Weights of a small sound classifier.
Model: 4.7M parameters, log mel input, arch transformer, norm layernorm, activation gelu, layers 16, width 160.
Training: soap at rate 0.0039, 11500 steps, batches of 128, held-out accuracy 97%.
Data: trained on short read English sentences (LibriTTS-R), 26041 training examples, 56.5 epochs.
Rows from block 12 of a small sound classifier, named by matrix and row number. Rows with one number belong to one neuron. Each number is 128 + 24 x the weight over its row's rms, rounded and kept within 0 to 255. All counts start at 0. Numbers have three digits each. After the name is the row's rms in percent of the matrix's.
After each neuron's rows are labels from the 100 clips, of 14976, where the neuron reaches its highest value: "strongest on" is what is common among them. Only what is clearly more common there than usual is listed. The data: short read English sentences (LibriTTS-R). In brackets: how many of the 100.
# fc1: MLP up (model.blocks.12.mlp.fc1.weight, 640x160), inputs 0-159
# fc2: MLP down (model.blocks.12.mlp.fc2.weight, 160x640, transposed), outputs 0-159

fc1.81 101:143098082113085089128139106127117102120174121114100107132147100162143106144105141170169159131128129111167139105136097133093152141139113124126144088133158113120157101136148102116145108132138101092123092122125112151137136121098126151178115136171137104099137136119132131103073130178119135130132117155121107105104105167101140111136088134112124154130124097120130090135129102135139080119156166122088165150183161131157146126144160086139171137141107154160138158106080111109119164137162167
fc2.81 084:041137120139171112108125104120138132080079159121111105105142116116135132152109129124114103116133130135117150112136092125123085140120143099143109157118120117137114147145103122155178098095171146117060132127123138141100150132149119155128091147155143171127128085128144129100119130131134146113126139137113119144136100180084105151115130117135148087100117193149117106082118152095123165102121142108147128124123086120153156137112171092137142152131106132090115115149086105160123078133114108
strongest on: voice: male (95)

fc1.548 117:122156119131109118134130123105141122126140097138136110143165115119140125101121124149184115110126129116151103142116078131124160149151114134151199118140104166121145144128142103149127080129142123106106153119171143064137104112123111141185100158153072120146138134143121091108096158167092108125115115121141116094105093112167147122138100144140094135118143117155089167145130070155113119122123097121102099119136143144138098130073094125160107113093098129131110111137181151153161091158119120
fc2.548 121:106179136151090117110098128123125092116131165159103116163152131104119102116141148148099089091134140128119160103112164117131109109130127099129147139146173112138139096139138139122136128152088129120137132149101150206106134095153136155104149130113129094103125161156150107139077145119098177100147135126089139122139140188090098124124129102118132154097138115107124112133120118125143132126135128084126110165098077154148129175143084157159150115144127127132133186129117126127194152101142113
strongest on: voice: male (100)

fc1.131 121:134139105128139117116176129076157072133094112162115086095093115099155119132100115151125166142118125138128150106106189191133153112153112124091137085144122137090102148102104115139139128130134151181111153139187140116132145131118154114165121158132150149104133126105095143118081155156099134130110113185119116157111144156109157108109116143100113143114129092123152110135168122148177110134107131138146144123115156123127116149140112152130127142142126123141117124121220132132111131128094135
fc2.131 118:121084074116120129071149124162149078134196176134131130116126146139115151203128124130097135101131120125094117112121138131093084163133088082140111133132127152152132128121162140094131125151115101114135131166132120118140149164169135103083130141110137136095097147182134114095100154139159145144127128113111123132136107150129130132146147062101143183093123107110118130104133152121077147115119103088138116125111135116158087115115109109130159141101148116135130149162128160117121132134126107
strongest on: voice: female (96)

fc1.289 115:105152131120129118102128141114107125142149163148101160150119152081096123124102135119152136165110150136153163123152103129147105138140079130153149121167067094077117138144152131131146158097141144103121128175125126112126155184111115147136130153135088150132123126160114118128121108157116120147137157154132157154139144112091152159104165089099119077111096098095178139147147159119180105111134162151118143104130136133110115153180100137123156144115114131136120092160129145114068125149081116
fc2.289 123:105156121132093153158158170114100128115128141119153171138115093127102122094118095135131080110142112126087088095131125109111104095158051142135142164069137119113116125119137137123125109138111146105096110132176091118133117138113132089133093126139131146164136093144093112129157130143157114154140126109139137133079129146186138119123123099165115134109114109176140154143150151129144104120164123107159087131118132118131122145156175137127149151153142109088149104159111066124143145126166092
strongest on: voice: female (92)

fc1.92 116:099072104142116146179138126157115095135130138168157131133117140098116118153126155114117181143135122112170152147101115126157133181139127107184121123180132093139119132137102162114119156130104149137121158171119132078105159122160153140116140135125150119116106104115105107146106143104094092135097135124123108131144127142113150117127109065059128127142127137101126125143086144116092087128113156152116100136142151145163154138147127122125110140102161119146110128175165154166110147106093078
fc2.92 120:094107113143122146161133139081108128125100123135130115108109101096164082103086152121135139141146111129080126125149107086103066121098140126151130125139105126142134169119098140101118145133136120116106101135126106158101087114097143139144174164103103134168158105125137167071131093131103094095122097162113147134150125105150157124151116126138132161156158120125147110115103095143123140100088178112127154102122078154117160096148140126122167121139089102114138116144070126098115126102125159
strongest on: voice: female (97)

fc1.165 115:142134111134188133132121117129108173104088151133088122131096086117121142164143184140124143088138111141085133172134151133108127122107103111119109116185099157100158130112129139146095119153165148125172122121153130110143130125143115133138136165140143153151124108125092105140084132132086130162099150099109112091104153101153110158124117172071121100143165099106146131124101096125170104154125187143135099106142162112133171149121090133111099142132096153106120119143143130122124096104134149
fc2.165 125:169126149095148116130146172125133120103092112149124137139134153103094150122142107103130118138125138096102137134135092174142075162123135117096140077073110150118124112155117164083072138102116134113143126101144130102133111100082142186122124129122086133199103144103096161092136100125126118122098110153170155137147122085113132142083154104156131094122125138099102121114106137104107122160109106160133151094123096114136124141144106111091163169112110114104137122133147142131105126155147132
strongest on: voice: female (96)

fc1.532 115:161106138111178136117153155126164121142135161125125103086152131102151137098117150122142136141134134128136119129126103159118118127085115104163146142169157115091177200069151122135105158148118139090155155116137095130150136133130108126104147141131105126117146131156129102118148121132160111130117101093162147092098156129132115085119093121153099090150109081115157127108131124125155100124150107109140124152110139103133109198085130128134133148121123089149181133099109147152144112062153106
fc2.532 125:134141123135146146102174116125108125176182117105134109141096116128122152120150077097084107143118168146144105167148119139183153157144129141124129152109118128139168139132133152165098101092138118081101073140169119105132119142153098139148084106130120141090132132141080144098109131137144155161101076114140119130141117119123171141135111116076146138124164147172120116136124138127093122096137133143107153155115149089118135129124152138131131155121128110117117097121108175139081147183085111
strongest on: voice: male (90)

fc1.278 108:101127117148150161092125116125158156155093113126132100150070124163139113071134101101177142109161126122128097093102145097122110119094120118162168103152121133113129140122206113120137122117139139106134093151168138119148099172115155101120169130146094184097121114154112117132155171161160092164129138117113194128154126115135110146093136150126120119107129142114162109153132118124151106128136139122098085147124098177141165105149116116129124123133182121119123154136150144129135118124134115
fc2.278 119:090175130171096102129157183136089097137101165102150132135157128146121112118129076068137153175143118169095123145133091113101131133141139135162141149154163109078136102092110140152165091120167069119099120135144092080113141112095132142100097133109101119131078149107141125116148113107136077124108147105095095109109083134128128118130136135129118145126157139114100104104144111129095115123150106143122160126136140127141152137136149111143139115110158123130096111167135134135114123152091157
strongest on: voice: male (99)