From a checkpoint of a small sound classifier: 4.7M parameters.
Rows from block 8 of a small sound classifier, named by matrix and row number. Rows with one number belong to one neuron. Each number is 500 + 50 x the weight over its row's rms, rounded and kept within 0 to 999. All counts start at 0. Numbers have three digits each. After the name is the row's rms in percent of the matrix's.
After each neuron's rows are labels from the 100 clips, of 14976, where the neuron reaches its highest value: "strongest on" is what is common among them. Only what is clearly more common there than usual is listed. The data: short read English sentences (LibriTTS-R). In brackets: how many of the 100.
# fc1: MLP up (model.blocks.8.mlp.fc1.weight, 640x160), inputs 0-159
# fc2: MLP down (model.blocks.8.mlp.fc2.weight, 160x640, transposed), outputs 0-159

fc1.147 110:577514546480613537420476504512511515482577512484564449474561551541487506475530480588526538462452519461415546520580485551598544388476500539439499537633395470487519444508490476460611448533424502442463507578517470577591508469593476478476507564526468493428554442522560533603532499519450486545496528621474617485525489450457507497446471552466461528435497457549484463551505452463457372494591453533459568541492547506435590446550522453513461473466564497476456462505497550454530502556542532
fc2.147 113:531528575562471506492415489552462418475472497481473544453552418452529476510608547546595498569436519530594534502474401412485449472525509543533526445507521518486508509435551457451498564448531668497514521506539525422491497470502433508497490440424468501469459560510524503515545543519544462422478529480450446563544586481456481426467442453572489495423530582401372470536572466490542479473488377525451468546470484501448513561450475581493484423492521559486442541549450526541444567581610466
strongest on: voice: male (96)

fc1.94 112:466498424466507483484413540498548449564603501481529467485423464449489398586464538466425512484548502563487507533545509537490496510521447483555560528587446576451507461495512554490427465408439472517521496498618530573492545557416457493518504479478500493429603542524564531498590529523522504449431497464446494479641517523578484471487507518558425590441452443531393500456542457514600442473683567500511504443440430455487494574475479517462491392509509472542560453492462538479530507465453519
fc2.94 121:490501412577457580426494510506441508634484438493458520456504507497416431484398593516436498549503453506487561474455553556602507437497475470427486560561431410557488528500469517554390529427479464503492511388447529468492495443491522428509487513528492471508522575525448513514404418487470496439591444536439515474506476553470487496573556512530459387497604624521461491504524502421490457499523437444485503501545545483443436465449492624493535508473477487512597529567450476479587568456552460
strongest on: voice: female (97)

fc1.31 115:585446408459582509501477549520459509495507561571538421491595504462450479497475510501503476504504422501513438524580430485439523522563584640556472479518603553471568463456488567542402519438431503499489577519393468547501459506417492484458500567453425472457492534525401608520452519468524401528493508495532557533517508643390494463468484511452460501519515468480515418450560448548546525520473579517471424487497543420545449504542513374465479489522538494548476532509493467564452520518523390
fc2.31 127:401554460547511452517441560493548471521491552456501478538489475484455444505455450532556519538552521582467516469515508475538490554493523403461477534547484536545454610451568457506498590409517540482499524544426468585458462482508423447542482533484543537518436477425473527463529500526425481537521490620425443438524579431436561514453586526485497545443406519544534535635513515416421523473483514387478534624467469512513505477522497422526609462500469444475583467518555571514425521577537385
strongest on: voice: female (100)

fc1.601 119:450394582539496444512498416491489478474554514516455491531435412506477507525531523437552455467501576607469479482392616446425466502468475621490501490510489514444561526540584437436490529466439469574484526590547555495539492453423618464506494417499438526479517560455418491493482442540447495470474489585498513507478477562535525371436543441486503523507551421427499493466497595508475516439482580473482497492614457562516572481564436514456506518504584585479462412571510524478572455543550490
fc2.601 118:503420478478527564540484492462572449542579549512390624502500500482527422556330478483458556622508487524435443466524477458454507582528516506553491501490445580534440435488515523498449467617526464557471519500572543609501542520506387528533503491497499523471565553546481503459516510419466500517453403518454557539508608522536516484502532511426459488483507505469439576409538529561440506474467429501458529496448477525472516412530540381508517503461510578560576571391565493530518533471548481
strongest on: voice: female (95)

fc1.383 121:527549449577594535457505475470517535457602457484518429522453487377440560475519539503441491454597529565533544470562495509492522564451436506491399473557510489541500469463600523528645526456451421404581445517563481556472526467448430490456468424510544465485514496496424477537485565486526480508594458515464520544456470571508453428479546499515483562482509430487452420465506652499531427532483445478502475459559456464528484647588538478516499495613507498500505526488460423530418562505509477
fc2.383 124:619504443493425484460526461445497515458409417457520434481464555494532480498348560528481524470487496534472557465555542553479429385466448490453540458441521478439512472466435508506537405556476506473516519500542496521500484648537493533480505430499447483520449462449373488507526426437436549436360441515480514580486471504522572492424386419564440474515500471528454448486525484475520530538468375472526403483545512529497550472479508521464509482508465472466548401549474438552484567446416517
strongest on: voice: female (99); the word "to" (32)

fc1.121 127:422432531472446510580489486483489507503478520511475518603458436485559469533514501500490505536445443442541511516476528548492499484524530499530467498483460500563527530619530506484525446531486602422551468522508551456608487436524517494430434486451550558468464441471443459553548467489388524402476505465430602594548467465488478487502478536404536378505531547622552561493585540576527432493482528473535434526457462471688508473486494470506482462518442508517437493409488618439480468466614508
fc2.121 111:524533414507552487511444545500487468557429448503536451483495493522482395482524483502580497538491517552453553582515572498569518407494646486458442439457485401434534507522452600580455426511527533427467519476397541543529565462579531511545492581490537520482529539512473512495483601508537493522633412533470510452481444403405381527435445521482482522459497530482485537504481532546505490423472415513541498469535476539509511425410489523478523534491579509431494484502552539523544468485390647
strongest on: voice: female (88)

fc1.493 091:503525424491457500439475503495524469521454408490468594499436536539502464506516503455512430487476469557566492488490526421506507448633403439549553557618455523589627569483498441457461507413535462460376505532576460538491549508555458472513500530495532512537475510460426522397497400553447466562513483563489526577564447512508486496453492511485520483549495484507549537420479599471620486360494527515516403411553482544521527514503411493506498519542590459477605516458516559456522454545479482
fc2.493 096:492464492592447507392442499485527497458363514499447490504539539484540583472575493462515451532517540497550529606493461330502511400603479543467553511505449531504432531544483370501385417462511527496506541532419439561494506439556496503586487516489540508534497442427486543463508501524501533526544493543502549469458558479494493543530450489477485485555441532483407561402581495435509524501470614506534452514576499485521528421497504455511500576445532513556638534576515475506476503386536548
strongest on: voice: female (97)

fc1.542 122:470493445512413581542539435533450468535458471540500572530479511471486469510493474458421420567424590537540445645465521488467427460612606567507454530574442444461491536554454476465402435428570510429541539472492492511557474506492503445439484466492476417509496447468513566502548419444450453527502460559549462601535485510498424564408440567500441476467578529457527466585444534483557513484503550485411490485575481550527566624463583566446486527483455480467554498540526526428548520505491472
fc2.542 112:524522524508457544448497510403503551479582565512509543478535451519497424439374561508492529528486463448565452524480468434499531637460477554494428440451463477490433499402384463548466479526486415537487530549473550461498500505472556525438533566491498551501515507575516478566468560488492504426391469557534428459480502552496541481468551568505478574393555454564549476661537446607515466487532421494399571451489533506489454548480486462499507527504483494502478546479560472565601447550622533
strongest on: voice: female (100)

fc1.357 126:483527510477507523559535547453515537568536412418517537507507552507520572491460564481466460540497494563508497501519578566480593495568487590475590494507395535505482397508457453536504645526443526508433524539575484526505527462438612537478401499484449498575501381474398468497415461545458531371410478504516434467498465585547425545522420618496518501563464517482507473567595545514498468509519528482586429539563533520607515567490436530498506452434455516501504476450469494543492544499511538
fc2.357 119:509483577465465500479516492512473497528546442499517422444562467515505447481564476599520566534410533537434573484468503513506444447496492496624504566518524520537547500473529589590559442466504514471473455480513506507459435484517497488402505453463462552494474407488365554492551473499531537485445558604507433521524473478439409526480458597532541516565543415516459511504513516458515558449499507444580482533437547484479457417532506578524545459514598555534493616502488726492529571531501437
strongest on: voice: male (100)

fc1.320 103:494527550462541511544435554521478346527480478485531555482535456544598423521502483469540472476501434526432472509491497492577435471499422556523574501572487522418506503497570513477516414446441500504508465532527521628542502488449506492447502521449395521458507534605422590542496475466487412666459431398477456506603454589472515460524500482459469464508435556539489443436492431487607530517457543495495459486590454538488549505559439405438429548520501544484485585488492520478456421537504537
fc2.320 098:499477546484560464495534531514502516437401514416511515533454416524549397458540392500513566465549449574645565587538610559473486487510402542570513469475445461423431408482474502509524571477408609570487512453485460493502511417487501538474495424534434538499457500508455477491505420520446479527473574491377447472508524500544478458437525581486521509501468623519539468448490497485529422567528430466460511541458502552564460426469465485556510547499399506469585518525500411573496447502489454
strongest on: voice: female (100)

fc1.296 112:559613553513478529508408482491585462436400468516508547483464573494461545422576575512547516513556517574498492501583588534560511529576516429520448444489513482459473462544513469499485496485471594375420550483543453494422520448501461470535461481432484492447435402497463530527525421534409539523573530462547507469492534513513519561440535462465477409503575432547537442542437394406558509464511531569441550558532507449619558432543451467475488522508549551438458593424520560524487464497452469
fc2.296 120:456466459555614469452479512426508503490476497510521444446493540532503448531599432507466563505506443542500449576412492459508463583586508592484541513469536454483462461557548490378496571551548423513444466451506523465477562498454454531453484571597523466535551475441450440466477437484544582492487504424580513449541586454650509605538505608512508504531440489481514561523474511482460497480527538492478483528460491480442519442449511404463417609524497465480549529539425398469496465534631447
strongest on: voice: female (100)

fc1.386 124:506492534564475539477418493493408499556514534569538563580472532537574463504553498504554535485504500464550382479512456478448489443546527519516476512542511475468509478615504532506485404572456473603484441447483437484402432481562525484649604503520469434523466492400516489441504392462494503504490487503486449474579650556550490441466482404562531446521437550471542453411450456503583475424477551545494566519411588491577542462473453574541489464561540454490551532475518433501488508519498451
fc2.386 129:493547533490467434487523416454493540564396453554526455506441493529524513462516512532506521559528438555463431485524507640425495480478499520492507580396524502493483499459550365572500462578524526565485474445548487431546503449475461514488569464555534438437548427569397511540505585503526479454570559496618451516464469356477478437466521540507524476529514513524457527557495502491454491557544400454420582504530554472528479446495560509553510550506430457567443370466462576518397451438503517
strongest on: voice: female (93)

fc1.284 099:498533463568523587526449479444519451460409530501547479584448544509497468472503530549512454524510434561516488529463505531553461471491555535474432441557580464460545392475521494435466479541459445481464505642497550540560481473490574477495539493428550475502455603519494444498502475533413556542522520525470554578570544498518498494597597499478468541407591572462550425465573503432578442460486582522450456468500473501477547593506483410497502459604671521492462558484436428496507446488415471
fc2.284 098:523482546448512485529510491468536492412525482579439427524423533572473597622304525536470539539539419445523614458573478506565460533496478645479488507522484498610443420535543539445475472588474570532529481505515535557577483513504486404529461445506484512483547511481519589490522524458475544458443519594527474468547485565547406530418503473575488487497528481444429528412470434519501531443605534534482487472512539491497482468522543456479565520454419479535445489547472473532460508564508426
strongest on: voice: female (100); the word "was" (25)

fc1.150 121:512532514494424490606442486471481524472576554465565534555510523501457451509577478547557477445532532509648451457413546497487431480517565470483435508522522553476515510538465496461542468412532563545529581533663376441495532568535546508427501533499519481430499463535547375485590423524444376452514471466498576493537564458532434479456578528459535571399482456497498490515453474545534518502541472482473484522465463517483579644487468523476432545519474478468430572521485435488458521560500544
fc2.150 113:540530426461508467514486501405463555574580489474508434521522571453507636425361524523476491499534545504485547455437497524524400429497536465452581430466484540425445510524577643405451523506511555505452549437513478499472479544399418554426438464535483564560543496544454608527497487518565538568502472528535447495481521561538485493548522488509519467465630384461433518523542463552513444459506522426514441458503450509551559535470502440535495482469437507487598549510469450491569555478442489
strongest on: voice: female (86)

fc1.289 116:504479511572485427517438535441504455582619538472483488469431473435504446469547471463497450531618532445475492535451505525501479479478455509476355543544604536550664527520549559515434495522438480597540524456490520498473537542484531546470563454478496436402477513481550436484511471478462472526466506530498602590439516546497473457464485560506498556450494491467561423409492588546518483453590482559513438568550548445463577478636454451553486495549386501511511488586509504442479457494466445
fc2.289 112:502496403404476560547480475444521509487501478478513560545445569443429487489459511512479508479497430511484556599516556613453493466474504464575547507459577561542593591531549503513470583591416468602473537520452505490512524529579507454498509512484563398480533563512458541468510445543587478568538439443440504459481449521451529444547498356443493454583510427538462556574522490507531504510546469395515510503492443556503474471480501400529613469474496512509469466550529639527383536523454455
strongest on: voice: female (98)

fc1.421 109:463463524519525559524562468466455484499502509513501513517464427421411462428566563488531484507449550582454507476451363469514494482453477537574624534550539524493490597524492501470557474520537590518466469465559432470490498585476404523555545475555477455420495553451430527530451483480515504512482519386475545654539481461611482529479485578576477421478467402471497553424515528427571487468614493554495511442483531495493523564508440461458473470635472517557480476438558488393528535525504465
fc2.421 107:517420466490500523509481499503473523457607491477492442592513481568557475515506433488667423428505436414449449475440543465516523484523444476514498492624458497502492530507428489443547507430510515584540561463424563507507528518505460500513435451469487426567453517504462442534464540506503395522494575496518582490482562545609419498439499578493528499519451545561550471526449421527477505606532494515497487517535484389600521588468493628478462517575404454507484544531471527563609507516512417
strongest on: voice: female (100)

fc1.506 111:572497491485446561470456435506470617550601524435493556549568455508543528489456538437480480576460460458417459462528503541493475595500453524467583505528471461590506432527566468464507531526550480423509516463533545531567501446555492449512415399506430580419469510499482497472459524413412465534438459510516509540402458566490467497488582519504532498512480471522551495411495485478508550434550486551579459551595486598645507608543461432538454458520511539521465422480500491636476424506552492
fc2.506 121:434476499574564471472483449563497482501521547389517457491539475522479475484395428491472479473432545440534414553510487473465486469483520521524460502473491511526601479525488495403582467534412540612509563585527539390559456502439559536430558492528519496519590497452389516397485445513510521503583438535456514528540462514469521517594396512583430405547498499585482435505424459576450507395508471544503461523537470595486544484477518565537478446505556464514517597512505444546554622542500497
strongest on: voice: male (99)

fc1.181 139:576434556494525555518535467543517476514458551591524556512453447460522521426519447490535443460477502612542452452474514413522503492474513437511496570475503570600548450550633556522486506454520545463546472467485453456489463567506500521501384523545427480467492381537677526541573379455489506521479527509515501471550498529516517553433493583443486521515492420468386546454500599555466575530476503498509411508597535514545522526523490450442504482414443517493478440591533525533525610542487515
fc2.181 126:508471532426491458477470495454535468460482506498437449504506505501536527465454533472461473477521578467470608551488514330466518428526482590525511537488509427474518564439512497504522447526511429480488492512448495599448443471548601498531406437589595499457422546420520542375472525459529571481492485507563494426438557482543469541519466423567519449380517443414484502420514517486451566489494534423542539508533434457420508334516458488554499476424489467550425476450441475544497534441501557
strongest on: voice: male (92)

fc1.213 111:535590555538426542519499497516417468599467375554522398519514480483524483530529484489537490595518360495485490450486520447545400482607501430466554544562408516471558550524417539502512453444463496499495459554609453535492451537474473549491546585490501426590401482546497481574481419512506489546463456430469529553497530418512490484581510464637514470523517413621521595473392509487536472513524482521400485527480464483477574536487432539551541521457489477492456474448500458473500540495481484
fc2.213 103:595459507468482486492510477497450457438487399479487526409477562464515482444473512486398450522497483508557443499455549469508460359477529486470488500534583459460482481516534584440444528579520511472505439479460523381441454555396491589528494587415397492521381433540471506543481580488476392517520429454496493553455389498469508570466495461424424471552504532448467585452421454460489576552531525476511465511546530509530498489501550543573537483493428529502462467507419576508575520600411501
strongest on: voice: male (88)

fc1.169 104:428449429468509541553474572545550468547529451541525442551485508492403525533482446538596521622524450460553525499510520600546483501606543536549367470568503586473556366475583483500527456447462473472468498552568402490530505506545537383446477516473487513463438508518470509456511483462485589543546492582584483450533478534493498433487518412507462513483454380530568491493549531485516518558527499516539525529378519475521518505551479461500376480498592614512428504525485538486566572533473482
fc2.169 105:526488452487422530564515490446526547549449516473447539538460539496534558518494534472397492555571520443586451616457540553480540455471479439467495492575474409427411521554495546546477448499526631517455415423513487564493485517475540547627586569566517398449552487525498459482498511512429492476449403490524500555494562475540439453452409592557530493453474494475473460506532527409512567433522501433488461497483550476391479508510441591566548440494496579503500430595480542532492532542421565
strongest on: voice: female (99)

fc1.177 107:508570426598474492519443588523534464513424494528461395461456501482523406470496427572508565536441410475546524491554576541498476518552458491462569556511530524495614567538535477500446488464487469525533508452545471530528433391400481553493434498465462465549492447464538645500507507471530523554529436618475512515558507570606439471415549470524549527490476506569479525465549413484595467501520564506500485595547414511495508427521443583440438405484529551545473409509516527451460536518462457
fc2.177 102:481443428534505526443509533466557515515432502476504476521565517481453556562545536509473479544581420510392479490540448417553448362471537472477500372437531570391426492407483505525520546494514536542566512518495506490484457476537529493538483485566408503466435508535541388434535456453468455497508455496500519495509537495511454494389501501557429562411477448485488527474540435428404505474471480598475459492441463549561538472565499496515482396519355547486460499622558508576515547551439584
strongest on: voice: male (87)

fc1.454 117:479464422556561490494545521499543485427528520551512454538445468579504487488442516555479668477547436460504473467521420459421502561445607486588414565383483494482499426469460470497473422463472482430505482530613477483532504599488515659486482505514495531497417526541468472534442426444515500447610457479579520509515456480462471425541605529474521566489495496534432445472521503509551396449495538529489408493487449479622498583540432511499491463538423520504482487490485489542485559568496545
fc2.454 109:529501505581525548447580534545511483454454553400442552415487507462532512468508513481511507519517474497464440425446504505474459586525550508495457473548536498515513505515506444542536483619387435552474545469421500532539541527358483578404554526486519558536515508560496525479499658500559523491521457428485523523500512622525476518588465491463528544563483514437419613541543477500506532584536424512473479436491487421592547595536448553479566511441544475517592387573456547455502488562461514
strongest on: voice: female (98)

fc1.221 124:387492495615512468521491580439523544362507462441537570423522489488501465507417499526606497495510551566472479474460517549464470468474514499478452468593620543457477485486473554518524438463440543427497453516529494377508513462467538525474486539544451557464508461491444519540475615455491442552490487464408492639543545561563531456492531502521573471452539443526586523515528497525434527529500651425514449425552516503460555453500466413460488582524585526485587453505564505509500517542484421
fc2.221 121:438580396519540490480548470451537517552522471479528510524497492427502478523550478561493446541536567580501411509529484570446480553465548466436439441494479565442470512502525529544565409501497525507446521369485500453495481496577526469534530630546468447509561485474400543482531381523441527453566410452426492414610547525567449434511457613485498563557512450530574545535484471528462542571489583493500544484514596430449530508462465497472419443453542563448550596407494541490443505485513535
strongest on: voice: female (99)

fc1.446 131:456542574532516366470510552517536507574594521499485512438514569472480483519520532432565492533498467472543417473531490454555492565468499490451513469568546423530615489482570527482412557481489517435373492438524562537523451482556533526495485560468490525530482530443457484576545442505511450455505490561492451469532546499454464415480541542422526497498510564519487502549476469507438497471479565464463585436491565603695470618455512621519561390478530429525480536546442432479553531456496534
fc2.446 117:524518440443453504543500520423487507507544488477466483433531452530466479525591516442512479505497508485442537585567439537444586484511448497534397529422518559468418551538589561450438492537585445463544484395453527435444484547484495488578485490543460535437539477529466549515486522480584536443448438552421462477527454566509456547543522466596460436473564496503458549547571560605460523421497531527534384467475469455522437618493426498488517561420431481504479412483570518549428546577430605
strongest on: voice: male (99)